config.toml
arch = "vit"
model = "image embedding model"
dataset = "microscope photos of single blood and bone marrow cells"
train_examples = 194171
image_size = 64
crop_scale_min = 1
horizontal_flip = true
cutout = 0.4
targets = ["smear"]
num_classes = 2
embedding_dim = 192
norm = "layernorm"
norm_position = "pre"
activation = "relu"
mlp_ratio = 3
head_dim = 64
fused_qkv = true
bias = "none"
qk_norm = false
parallel_block = false
inner_norm = false
drop_path = 0.15
patch_size = [8, 8]
conv_stem = false
layers = 10
width = 384
positions = "conv"
pooling = "class_token"
am_softmax_margin = 0.1
am_softmax_scale = 16
init = "torch_default"
residual_init = "none"
optimizer = "soap"
beta2 = 0.999
lr = 0.0016
beta1 = 0.95
shampoo_beta = 0.95
eps = 1e-08
precondition_frequency = 20
max_precond_dim = 1536
one_sided = false
adamw_lr_other_params = 0.00072
gradient_noise = 0.1
l1_shrink = 0.01
steps = 19100
batch_size = 256
epochs = 25.2
lr_schedule = "wsd"
decay_fraction = 0.2
final_lr_fraction = 0.1
warmup_steps = 380
weight_decay = 0.2
adamw_weight_decay_other_params = 0
Rows from block 7 of a small image embedding model, named by matrix and row number. Rows with one number belong to one neuron. Each number is 50 + 15 x the weight over its row's rms, rounded and kept within 0 to 99. All counts start at 0.
After each neuron's rows are labels from the 100 images, of 14848, where the neuron reaches its highest value: "patch colour" is the nearest of a few named colours to the mean colour under the peak. Only what is clearly more common there than usual is listed. The data: microscope photos of single blood and bone marrow cells. In brackets: how many of the 100.
# fc1: MLP up (model.blocks.7.mlp.fc1.weight, 1152x384), inputs 77-153
# fc2: MLP down (model.blocks.7.mlp.fc2.weight, 384x1152, transposed), outputs 77-153

fc1.87:24 58 49 49 87 64 39 50 36 83 43 46 58 45 57 74 54 68 44 83 44 42 64 54 31 60 20 42 60 75 52 95 60 32 10 40 54 48 44 46 45 48 63 51 46 64 46 59 54 51 38 37 41 55 51 21 08 32 24 67 46 33 60 43 68 24 62 48 55 38 45 51 48 99 53 59 84
fc2.87:42 73 38 84 51 51 52 45 36 87 99 53 50 20 52 69 47 38 72 22 61 30 40 46 48 31 45 54 82 52 42 53 51 23 68 28 70 37 43 58 14 47 61 67 51 64 69 51 59 36 80 51 45 19 51 78 73 47 40 49 61 39 51 61 69 47 47 49 46 45 49 56 51 63 64 53 54
patch colour: black (41)

fc1.560:26 49 60 55 35 51 15 50 52 44 12 69 35 20 51 46 49 35 48 46 78 33 70 00 41 07 47 50 52 05 50 92 38 28 38 31 44 07 51 43 37 49 52 33 75 45 61 26 48 58 52 63 27 47 41 31 34 46 54 43 41 47 37 52 51 44 37 22 66 60 69 35 49 77 20 55 61
fc2.560:55 49 31 56 60 25 58 56 71 54 51 54 30 43 49 21 45 58 57 43 45 44 55 33 48 49 43 74 67 44 75 49 58 46 47 69 53 47 70 26 46 63 67 50 31 53 54 53 40 32 59 46 56 41 47 56 52 46 49 70 50 54 52 26 77 43 42 33 54 58 55 41 59 45 39 59 33
patch colour: purple (80)

fc1.615:39 71 25 48 46 53 73 56 51 51 60 71 46 62 64 60 82 40 83 43 49 44 74 32 62 51 57 56 26 60 50 36 29 49 51 63 47 17 13 99 39 42 38 61 64 61 45 44 54 50 50 80 55 62 49 58 22 35 55 40 54 26 64 50 61 53 53 57 48 46 55 48 53 36 50 61 11
fc2.615:64 51 69 57 57 90 56 67 15 50 64 53 50 51 46 50 76 44 61 74 44 41 20 37 53 40 55 51 45 30 69 48 49 61 46 50 36 73 52 41 56 51 47 41 61 45 53 43 41 30 53 42 47 91 52 50 51 50 48 47 54 18 00 37 52 50 37 43 39 51 58 58 40 37 50 49 46
patch colour: white (62)

fc1.503:40 47 73 68 72 58 50 34 73 51 51 21 42 48 50 59 63 55 54 46 46 56 32 45 46 59 60 28 53 41 76 00 43 43 46 58 54 48 43 43 46 27 62 52 44 51 71 45 15 53 63 53 54 65 48 57 48 42 55 50 72 61 58 44 08 52 30 28 52 40 53 83 38 38 50 54 63
fc2.503:45 33 49 53 54 58 50 53 19 69 55 31 53 38 61 53 53 44 51 46 37 69 52 45 34 76 45 54 73 49 67 55 72 18 28 39 34 46 60 54 58 25 75 39 60 33 59 51 57 72 38 54 55 60 61 47 42 47 61 56 57 43 48 52 57 68 57 41 55 59 52 54 48 66 58 54 70
patch colour: grey (55)

fc1.717:55 35 38 59 67 15 64 52 48 59 47 47 45 61 42 45 32 49 67 44 40 52 46 56 36 66 56 35 57 99 54 23 40 55 46 24 48 42 66 49 42 52 45 50 51 63 52 61 52 49 41 68 55 45 43 69 24 58 25 70 71 27 31 77 75 50 46 59 43 48 58 68 53 42 57 69 24
fc2.717:56 66 39 49 60 35 43 47 32 50 72 57 40 41 68 00 43 47 46 63 72 49 26 43 39 47 51 36 77 54 26 48 42 57 58 50 58 47 53 72 51 84 15 59 67 43 83 56 51 56 56 54 27 45 47 34 55 34 69 61 45 28 44 50 53 60 60 62 63 32 71 36 31 31 40 59 52
patch colour: blue (70)

fc1.14:33 39 43 66 44 42 47 48 60 57 29 14 68 59 39 39 49 52 62 43 45 47 53 66 48 65 25 56 18 52 52 57 50 56 64 49 29 53 44 65 24 67 50 36 51 46 50 63 20 39 57 56 25 69 36 49 50 67 64 66 48 43 56 63 50 58 49 50 56 49 47 50 50 38 43 51 47
fc2.14:48 28 65 36 54 46 60 43 29 99 62 49 40 44 45 49 51 56 70 64 54 36 44 63 61 41 49 47 26 50 06 47 61 74 62 52 55 47 47 49 42 00 47 50 33 49 45 57 56 31 45 50 69 42 74 52 30 19 72 39 64 32 58 29 43 27 52 40 54 40 46 56 50 51 80 60 36
patch colour: black (52)

fc1.506:47 48 42 44 25 42 54 51 58 65 58 56 50 49 00 50 39 56 46 48 62 55 52 51 68 51 48 73 60 55 81 52 24 47 59 25 60 57 40 41 56 34 27 92 38 54 70 58 51 36 51 50 49 80 67 46 66 45 57 42 68 56 67 57 55 50 43 34 59 46 24 47 33 50 15 36 47
fc2.506:52 36 50 51 49 06 82 27 57 72 56 48 64 42 54 57 64 73 34 58 52 84 24 26 49 34 55 47 75 50 48 56 60 40 67 33 56 55 98 44 26 48 70 50 43 44 28 49 59 53 59 09 31 59 46 39 51 53 48 82 46 60 55 42 53 74 45 43 52 58 59 59 56 53 59 44 58
patch colour: grey (76)

fc1.514:63 56 56 59 40 47 33 58 35 48 63 48 50 49 56 41 46 50 53 97 58 54 43 42 33 67 52 55 47 32 30 56 32 59 36 47 68 55 50 38 56 54 39 56 21 70 54 49 58 55 39 59 37 38 33 58 48 45 53 44 51 49 27 41 49 41 89 16 52 55 47 39 57 40 46 53 50
fc2.514:50 44 60 43 56 67 44 48 47 45 50 72 43 42 40 46 59 37 54 50 62 45 49 52 51 69 63 58 50 64 63 51 43 31 54 51 47 28 39 41 78 49 40 31 49 80 51 55 78 56 21 05 39 43 58 50 51 50 68 49 58 04 49 38 46 64 53 57 56 28 54 59 71 30 60 50 40
patch colour: blue (30)

fc1.86:35 54 50 57 41 31 33 34 50 26 81 45 49 56 62 72 46 44 49 50 57 50 36 44 88 61 60 52 70 67 26 48 58 39 68 45 54 47 50 66 43 46 36 40 51 50 55 32 50 44 52 44 14 38 46 50 41 50 50 33 40 54 61 47 48 39 83 65 47 45 51 68 42 47 47 41 71
fc2.86:50 44 23 48 39 45 32 17 41 54 54 52 50 31 33 41 39 33 54 48 65 87 72 56 42 43 15 39 66 35 54 40 59 56 39 34 52 25 93 52 51 35 51 49 56 57 50 68 62 58 56 51 72 51 54 53 67 46 74 68 71 49 67 50 55 47 36 43 56 56 92 38 58 67 16 76 58
patch colour: purple (81)

fc1.526:51 55 41 63 49 73 46 59 55 40 21 38 38 53 25 80 74 81 51 58 54 59 87 66 48 48 50 38 25 64 50 43 26 35 47 70 51 42 58 50 49 59 36 55 46 58 55 53 50 50 52 59 85 81 36 43 77 31 25 74 24 51 25 63 53 46 48 66 45 55 73 32 99 25 59 40 51
fc2.526:08 44 37 47 29 51 55 84 99 59 43 40 51 15 69 51 53 73 69 50 55 59 51 44 40 75 30 54 50 23 49 46 56 38 54 21 48 42 57 86 53 89 50 10 56 75 56 47 49 68 81 66 63 36 57 43 57 69 60 34 34 40 54 58 46 47 30 60 63 24 49 54 63 73 84 41 41
patch colour: blue (54)

fc1.667:50 42 67 55 55 45 18 44 10 03 60 41 53 25 50 41 47 45 53 52 52 48 59 50 52 49 66 52 49 48 42 47 52 52 09 86 45 49 34 41 76 70 55 50 85 51 57 42 58 53 47 61 49 44 55 51 61 36 48 57 52 65 39 56 44 32 50 57 19 23 44 64 20 57 58 62 50
fc2.667:59 66 60 00 62 19 78 54 71 68 68 53 37 44 42 99 49 48 45 52 56 22 50 17 50 44 49 48 56 28 50 50 57 53 52 46 50 44 26 38 69 54 40 54 56 29 59 62 43 23 51 48 26 42 47 50 61 44 50 50 35 40 49 53 59 52 50 19 41 43 55 59 58 35 47 56 68
patch colour: black (25)

fc1.427:49 74 50 66 70 50 64 48 45 53 69 33 39 57 59 47 49 50 47 55 52 41 68 41 53 68 46 73 50 62 61 34 31 46 60 54 35 58 88 45 69 51 33 58 53 47 46 12 64 54 45 51 42 55 37 38 49 41 24 38 53 50 35 64 43 51 50 49 51 50 73 46 48 54 51 46 75
fc2.427:25 49 70 50 60 57 54 41 40 49 49 64 46 29 59 53 46 49 21 54 55 45 39 55 35 51 46 34 67 39 60 53 55 63 41 43 48 48 48 27 47 57 64 46 56 80 49 62 33 56 35 83 46 28 49 49 57 45 55 45 46 44 48 49 60 52 33 63 55 49 49 40 48 54 67 55 50
patch colour: white (53)

fc1.752:35 25 09 57 76 41 69 52 34 89 24 46 50 60 34 70 44 42 43 48 67 39 76 45 51 72 36 51 57 27 54 30 15 27 84 50 28 64 34 44 24 57 48 72 59 56 49 24 67 51 47 45 40 81 83 02 51 50 52 45 52 25 65 47 24 40 34 32 55 49 55 49 50 58 60 29 38
fc2.752:28 47 17 26 75 36 54 23 47 54 50 54 40 41 56 47 19 46 67 45 79 56 60 56 49 64 41 44 34 50 53 68 50 62 78 50 60 69 54 48 72 53 15 43 32 45 67 57 28 71 67 75 53 30 46 37 50 17 57 47 54 75 38 23 67 44 58 54 47 33 59 60 59 48 50 46 24
patch colour: pink (61)

fc1.754:42 45 50 67 36 57 31 65 53 48 49 49 82 73 34 67 84 50 54 44 43 64 45 68 50 32 49 54 50 62 69 70 52 54 62 36 77 65 40 45 41 47 18 48 52 54 50 50 53 32 45 46 78 50 50 41 49 48 48 47 75 53 50 52 50 76 23 49 43 67 57 48 25 52 73 49 49
fc2.754:41 62 10 63 74 26 50 49 44 50 42 54 49 57 52 55 50 48 45 51 37 27 54 48 38 46 58 56 33 36 38 52 49 51 65 85 58 49 40 53 89 62 61 47 41 47 60 76 84 45 56 50 55 46 19 48 40 76 64 43 28 40 49 76 47 57 47 69 50 35 50 64 54 41 35 33 60
patch colour: blue (73)

fc1.680:52 47 51 38 50 46 65 68 34 45 44 50 62 44 51 69 39 64 55 55 40 79 27 68 58 78 45 52 71 52 66 37 50 55 07 55 45 52 34 50 50 40 41 50 31 50 54 42 47 60 16 57 63 39 41 63 15 37 76 51 50 57 76 43 68 42 78 71 60 53 79 46 56 47 47 57 46
fc2.680:40 62 49 40 42 75 34 47 84 46 46 44 39 72 58 99 48 77 68 24 71 48 58 28 62 32 68 69 34 82 49 46 47 23 47 50 22 77 48 53 46 62 33 50 46 68 35 51 72 52 44 33 38 47 32 36 32 56 51 37 65 50 75 47 74 54 41 63 50 53 64 66 59 24 51 51 39
patch colour: pink (64)

fc1.454:50 25 39 71 51 36 73 46 56 50 39 42 69 25 53 53 63 52 49 63 47 49 55 49 75 56 48 42 22 52 50 46 63 41 72 31 41 71 20 47 37 52 58 50 33 49 55 46 21 69 36 43 60 47 30 49 49 54 74 46 77 54 46 39 33 56 86 50 78 78 57 70 86 56 32 51 51
fc2.454:46 74 34 51 48 74 19 55 43 50 50 54 50 56 34 87 56 79 51 30 49 65 62 36 56 59 50 47 47 50 48 66 86 09 55 63 43 16 49 19 43 52 48 39 46 53 54 51 43 58 28 52 63 54 38 68 23 48 81 51 50 50 50 67 54 06 42 60 37 80 48 21 39 83 51 52 27
patch colour: white (65)

fc1.622:39 56 50 38 35 48 53 59 58 62 45 29 18 49 74 50 44 60 42 51 49 68 49 53 54 46 50 86 47 84 22 56 42 43 29 59 68 56 58 56 77 41 53 68 50 54 45 47 47 68 42 24 57 48 49 50 51 69 44 48 50 29 16 32 63 46 29 61 82 22 55 35 51 60 37 67 73
fc2.622:49 50 63 56 53 44 53 45 45 58 53 59 83 53 56 50 68 45 66 70 74 35 27 48 52 53 48 75 45 73 58 65 45 32 45 62 43 38 44 90 66 42 27 39 56 50 07 50 49 55 35 48 51 29 50 61 30 76 53 43 32 59 50 68 20 09 45 72 49 50 64 82 49 54 37 38 52
patch colour: pink (64)

fc1.202:55 15 50 71 44 39 60 52 06 52 54 39 46 59 57 31 49 40 52 11 51 60 79 47 50 70 73 33 69 50 74 53 60 00 55 34 00 51 57 64 52 77 75 51 55 39 47 50 49 52 35 51 56 26 22 49 44 48 65 47 65 51 50 39 34 51 37 54 63 19 47 63 28 55 53 35 87
fc2.202:61 86 73 43 46 63 39 51 81 50 64 59 37 46 50 38 43 83 34 43 55 51 60 61 62 52 44 31 45 58 50 65 56 52 49 52 63 47 48 60 65 16 57 55 66 52 40 93 42 57 67 43 44 50 56 56 31 52 41 06 54 50 51 44 54 40 44 49 62 51 55 54 37 54 46 60 25
patch colour: grey (54)

fc1.616:59 27 40 51 42 00 66 35 51 39 57 78 49 49 68 75 50 30 53 20 46 48 59 59 54 51 68 46 40 67 39 57 24 42 26 02 43 60 48 44 43 45 89 57 54 50 29 60 61 31 45 56 45 41 37 21 47 44 41 56 59 54 42 37 55 32 65 83 49 32 51 46 50 26 65 69 48
fc2.616:48 40 34 72 27 46 36 67 48 75 47 68 52 66 50 43 58 53 49 40 68 55 51 44 67 51 60 63 33 55 50 52 76 50 53 63 54 54 43 64 39 48 47 28 44 56 67 57 45 35 38 25 43 44 51 51 66 44 49 46 46 42 21 39 51 61 40 77 54 80 38 52 51 49 64 66 41
patch colour: blue (25)

fc1.683:65 64 50 60 42 34 66 50 51 22 46 27 85 55 35 53 62 54 48 69 43 77 78 44 52 49 39 44 71 32 55 31 48 32 55 59 48 55 58 61 44 26 49 21 80 47 67 53 49 25 53 42 10 60 56 74 57 76 68 49 57 58 51 48 50 59 80 49 27 51 65 42 47 39 58 44 50
fc2.683:84 72 96 48 71 21 00 42 61 87 18 64 45 67 79 42 61 62 81 42 63 47 22 46 52 43 50 49 42 49 48 59 46 49 80 12 79 67 61 70 55 32 53 53 56 57 37 26 48 00 36 49 61 46 49 50 78 62 49 61 50 26 99 61 38 44 36 59 73 35 53 77 50 67 47 45 41
patch colour: pink (69)

fc1.673:12 47 58 55 61 66 51 49 35 48 55 61 64 28 43 58 45 39 43 50 77 85 73 51 41 90 81 41 40 42 37 45 46 15 65 37 44 79 28 47 46 23 41 38 43 31 00 56 30 50 80 46 20 48 76 43 57 40 56 41 60 50 58 41 36 60 45 53 52 18 51 62 50 66 72 35 50
fc2.673:47 40 55 55 43 40 60 59 73 57 51 40 32 56 28 55 42 65 55 18 59 50 67 62 50 51 44 38 69 46 48 61 39 42 44 49 51 24 70 58 29 60 68 32 46 05 55 66 57 41 47 51 37 57 29 56 44 53 86 40 45 47 34 62 60 34 45 23 59 36 47 43 51 48 41 65 67
patch colour: grey (58)

fc1.113:47 47 36 12 59 48 69 43 66 28 50 32 76 26 51 57 45 59 65 41 57 56 20 45 47 31 41 85 50 28 47 41 53 60 52 33 99 44 95 39 61 24 50 46 62 60 57 38 63 48 44 58 45 56 51 24 77 58 63 39 50 63 44 64 38 84 43 59 50 55 40 33 62 50 45 35 33
fc2.113:51 26 84 37 52 52 62 47 43 51 61 66 48 52 46 46 30 26 74 38 60 37 27 35 21 44 67 59 53 79 50 51 48 50 61 48 41 75 25 36 48 41 37 51 60 61 49 54 48 55 48 51 12 50 47 55 63 52 54 40 56 62 60 62 57 92 40 45 58 48 40 54 42 48 55 41 46
patch colour: purple (46)

fc1.305:34 31 47 53 34 54 69 48 57 43 75 63 81 50 60 60 87 32 56 59 52 48 57 49 47 40 48 46 89 40 50 50 49 50 73 48 40 69 54 54 31 42 43 52 50 50 40 43 55 50 42 58 49 47 47 36 39 66 33 75 41 74 55 24 69 58 44 76 66 86 51 50 68 58 51 53 42
fc2.305:50 53 41 15 39 42 66 58 48 56 39 47 51 47 43 61 57 37 72 69 31 36 42 27 53 37 59 55 78 50 34 77 43 29 06 61 13 33 11 69 56 58 50 66 42 56 42 54 46 50 54 49 32 68 50 27 48 35 54 39 66 61 40 53 50 53 50 70 65 53 50 42 67 42 34 52 52
patch colour: white (54)

fc1.149:50 53 36 53 63 34 33 50 50 55 45 58 47 45 50 53 39 75 47 34 49 51 54 88 65 50 53 02 41 23 52 76 42 51 67 63 87 70 39 80 56 57 48 45 99 48 41 31 51 29 47 51 50 70 35 47 84 50 19 23 41 58 49 30 36 46 55 42 52 50 70 49 42 22 49 49 46
fc2.149:51 33 45 74 40 40 55 33 38 50 35 54 51 32 66 50 43 43 58 09 46 78 50 61 45 44 49 82 55 43 52 48 56 49 50 04 50 45 96 55 40 67 27 54 44 37 35 76 33 53 14 50 46 69 40 72 60 81 49 29 32 49 62 64 58 40 41 44 33 54 14 65 43 72 23 75 36
patch colour: white (75)

fc1.121:44 33 49 43 43 55 66 41 35 45 42 44 53 19 89 51 56 88 57 47 55 66 55 54 46 79 45 48 52 13 58 50 45 68 29 82 50 60 42 59 47 43 39 40 54 47 50 18 41 65 12 50 53 60 50 47 54 65 40 47 34 68 29 54 54 58 55 58 29 60 48 52 29 35 45 62 54
fc2.121:54 53 28 41 41 02 52 34 44 42 50 31 46 46 45 45 52 54 41 37 07 71 43 52 53 61 49 67 56 51 55 63 48 59 52 65 49 50 46 54 33 54 64 51 40 56 64 50 47 53 55 56 50 18 60 46 61 16 28 50 32 56 85 49 58 61 37 54 78 54 46 83 39 42 43 41 54
patch colour: white (75)

fc1.316:43 71 50 49 66 11 42 57 51 99 56 62 27 50 42 21 49 49 59 52 51 24 44 50 47 47 27 43 26 55 58 25 22 51 74 52 37 47 31 46 50 64 48 30 56 25 43 53 39 58 43 59 63 58 67 56 28 54 66 58 48 49 53 38 58 53 48 45 60 66 65 55 45 35 50 88 44
fc2.316:47 55 48 50 46 19 53 65 38 40 45 56 51 46 34 50 58 23 60 38 40 67 32 61 53 39 64 48 57 43 59 45 62 48 38 68 49 58 49 50 33 60 55 75 54 53 62 67 49 58 52 46 22 60 10 82 62 47 50 17 12 51 41 54 55 57 29 44 41 44 66 54 52 32 47 50 57
patch colour: pink (62)

fc1.199:41 26 40 40 51 52 55 68 39 41 47 68 37 49 45 44 48 38 45 73 52 49 36 67 53 58 69 42 46 30 39 62 17 55 55 60 64 46 50 47 52 52 57 57 66 47 65 23 33 53 47 67 60 41 49 48 54 65 35 52 47 40 28 26 92 45 65 57 64 48 69 46 40 37 44 51 49
fc2.199:47 05 50 40 52 25 60 50 30 42 51 62 99 46 51 67 51 52 49 53 94 39 95 55 66 50 52 58 51 43 45 45 44 73 42 51 49 52 28 50 51 45 56 54 48 49 32 52 47 55 61 55 68 63 50 29 46 42 55 22 67 50 50 58 47 48 50 51 52 51 63 67 59 55 46 99 31
patch colour: pink (52)

fc1.132:64 42 58 41 94 51 27 53 45 51 59 55 64 47 61 52 36 57 37 19 41 72 71 43 30 44 19 55 46 30 57 54 65 55 45 54 66 69 86 50 54 57 54 31 41 49 67 73 52 71 33 54 54 43 38 51 66 57 37 55 44 34 50 50 48 43 56 51 40 51 70 42 34 27 26 79 43
fc2.132:47 74 50 33 58 68 53 51 22 37 27 59 48 60 68 40 31 39 73 51 24 53 44 46 70 57 55 65 56 33 51 48 34 61 15 49 81 71 33 46 50 47 32 33 51 51 46 51 56 64 39 50 44 75 70 46 78 50 41 51 51 46 68 40 69 29 63 55 55 46 52 64 48 52 47 51 54
patch colour: purple (60)

fc1.186:57 51 54 30 67 47 50 53 45 30 44 71 42 53 87 51 54 64 50 32 41 46 53 44 20 57 59 72 27 69 29 48 50 75 44 52 74 60 49 40 40 32 38 52 47 45 53 48 48 50 31 36 58 56 50 86 58 23 37 41 28 47 19 38 61 43 50 61 31 48 76 65 47 58 35 45 45
fc2.186:54 55 86 45 53 67 42 32 52 33 76 83 53 53 57 43 27 48 57 39 55 84 67 25 50 58 62 64 79 65 52 88 28 54 46 60 60 65 49 44 45 24 52 41 49 37 43 65 62 70 53 46 48 36 60 28 41 61 53 69 51 48 34 58 63 14 61 38 29 50 35 17 62 62 62 52 37
patch colour: pink (69)

fc1.493:53 55 25 51 49 51 33 38 81 79 82 52 68 51 55 37 72 50 52 39 50 35 61 59 18 57 53 49 56 47 54 12 46 45 53 55 44 45 34 41 49 36 46 46 32 50 32 66 40 54 40 52 38 54 49 50 51 66 30 72 66 53 64 43 46 46 67 45 60 54 51 41 66 51 95 61 52
fc2.493:68 48 68 50 61 54 54 30 53 81 45 47 47 50 45 42 50 36 39 64 85 50 44 33 42 46 41 51 52 42 49 44 27 54 63 40 31 52 63 60 43 42 28 52 43 52 41 30 55 45 78 63 50 46 69 38 50 26 52 44 34 53 40 57 72 57 57 31 49 57 66 74 00 62 41 37 61
patch colour: white (93)

fc1.556:81 42 33 47 38 50 50 43 54 63 52 53 39 36 48 61 59 18 49 44 23 49 39 34 56 53 42 63 70 61 50 50 50 50 49 55 13 39 64 70 32 41 36 64 56 46 71 51 41 59 55 46 56 28 50 50 49 33 52 42 49 53 43 37 71 52 99 71 65 46 27 49 51 54 38 27 47
fc2.556:47 61 47 47 59 44 52 43 56 54 44 30 66 43 68 76 50 54 60 50 48 09 54 58 53 84 53 52 49 31 47 38 50 47 59 65 30 37 52 25 55 47 32 57 47 55 67 40 44 61 57 55 72 38 76 28 52 52 34 50 49 54 76 44 55 52 41 56 53 33 47 36 42 51 71 81 54
patch colour: white (78)

fc1.81:55 64 44 56 52 55 50 45 68 43 09 46 58 29 42 56 85 47 59 28 51 35 61 75 33 52 55 51 61 63 50 50 52 44 46 47 55 46 53 54 79 58 40 81 50 43 52 79 50 37 55 48 44 53 56 51 68 45 05 56 17 58 75 13 29 60 64 23 48 47 58 31 50 30 52 52 89
fc2.81:55 64 24 25 25 31 64 32 39 46 98 35 50 53 55 40 52 57 27 43 41 47 51 51 53 43 57 48 42 31 64 48 82 38 44 43 37 36 68 37 48 50 45 44 56 46 45 64 57 57 30 59 61 50 50 55 61 49 66 75 40 64 46 48 27 39 59 18 42 59 49 78 49 51 24 52 52
patch colour: purple (59)

fc1.481:50 41 39 50 56 56 40 50 46 37 29 65 42 50 54 50 46 22 48 73 48 50 22 51 64 46 49 54 46 40 55 45 59 42 36 54 39 51 55 50 71 50 33 48 46 52 68 63 48 31 42 62 65 53 59 60 39 50 51 68 48 50 70 46 55 59 96 54 49 50 53 51 38 45 40 38 37
fc2.481:50 58 45 35 40 77 36 38 36 52 73 43 54 63 78 31 50 33 32 51 49 49 27 49 47 51 45 31 51 52 33 53 44 44 62 46 45 49 23 50 45 35 69 51 40 39 52 45 41 41 47 54 53 50 11 49 33 44 43 48 57 35 54 42 42 49 53 21 09 50 36 44 19 48 50 88 59
patch colour: white (63)

fc1.674:49 16 72 57 57 52 46 17 50 50 65 41 57 28 45 44 54 50 17 70 71 46 65 70 52 40 44 74 64 27 36 46 20 72 51 31 41 48 34 69 50 36 30 49 48 50 37 65 47 35 44 76 40 65 79 44 29 53 49 52 60 55 61 49 74 51 06 87 12 82 40 53 68 50 54 55 49
fc2.674:22 76 63 47 51 50 73 51 56 52 52 40 43 69 70 88 55 52 49 73 50 47 51 59 67 27 28 78 50 47 56 48 66 35 52 31 43 48 41 51 75 38 58 56 22 54 15 44 64 43 44 55 37 37 84 50 49 66 43 54 32 48 49 61 53 47 38 54 68 37 48 56 70 25 48 50 60
patch colour: purple (80)

fc1.232:48 45 41 41 51 57 80 15 22 50 54 53 40 53 45 50 47 39 46 57 55 45 55 11 54 52 47 68 34 30 48 51 47 51 55 41 44 65 46 46 48 30 70 52 49 32 62 64 58 43 78 48 84 66 42 48 91 49 03 37 39 45 44 51 36 62 49 63 53 43 99 44 67 46 48 18 40
fc2.232:49 49 49 64 70 55 66 49 06 54 55 57 43 67 53 25 50 53 56 23 49 62 57 44 51 60 43 71 34 61 51 39 37 50 82 43 33 34 85 65 38 99 66 63 73 40 52 37 50 35 74 43 75 57 52 57 60 44 29 36 61 60 53 48 60 36 48 66 79 30 45 43 03 70 50 36 46
patch colour: pink (93)

fc1.477:44 40 51 36 51 62 56 60 39 42 55 50 00 39 51 50 40 52 50 33 51 43 51 72 72 72 40 52 68 54 37 35 36 47 56 61 42 53 47 49 39 58 34 57 64 32 41 56 51 37 37 44 47 52 39 41 50 52 47 50 31 68 49 49 45 61 53 42 50 51 56 63 53 40 45 75 49
fc2.477:72 48 44 40 69 45 84 46 34 51 75 50 22 46 60 45 52 49 77 73 56 49 37 53 67 51 57 55 41 44 51 72 45 64 43 80 59 25 93 49 49 41 99 97 77 70 64 51 54 36 50 55 47 66 59 42 41 41 51 71 48 51 54 83 51 59 32 41 37 53 25 60 50 45 46 37 56
patch colour: pink (60)

fc1.42:69 35 30 92 51 71 66 30 56 49 31 09 52 61 38 52 53 59 18 59 33 58 48 53 39 47 58 34 18 54 49 76 51 46 45 47 47 44 67 21 57 61 15 46 52 37 56 50 36 32 59 39 42 40 29 35 45 51 45 21 40 50 61 30 56 46 63 29 73 43 56 99 23 33 59 53 58
fc2.42:45 49 38 48 63 54 50 50 49 55 17 35 41 61 51 48 61 69 69 40 67 35 72 50 62 75 42 31 35 40 41 49 47 47 68 76 49 60 58 53 42 46 56 72 59 54 52 63 61 62 22 26 70 43 49 76 49 56 81 83 66 27 56 42 49 79 69 31 18 47 10 61 45 52 50 64 50
patch colour: blue (53)

fc1.157:78 51 18 48 64 30 56 40 59 40 59 54 52 57 47 50 49 69 36 73 61 41 41 52 41 53 38 00 35 56 53 50 50 48 49 47 74 49 51 52 41 40 65 56 51 52 47 82 14 55 52 51 44 59 45 61 64 34 55 47 60 28 54 81 54 58 55 57 37 51 48 76 55 56 27 88 66
fc2.157:53 79 55 50 57 57 50 80 60 73 32 66 71 38 60 52 54 67 39 51 43 51 61 56 29 95 18 67 49 48 69 39 44 61 10 42 50 48 70 16 44 37 52 53 58 54 50 47 49 46 26 63 37 35 53 65 52 51 06 54 49 59 50 39 53 49 31 38 21 50 15 54 49 36 47 86 61
patch colour: black (39)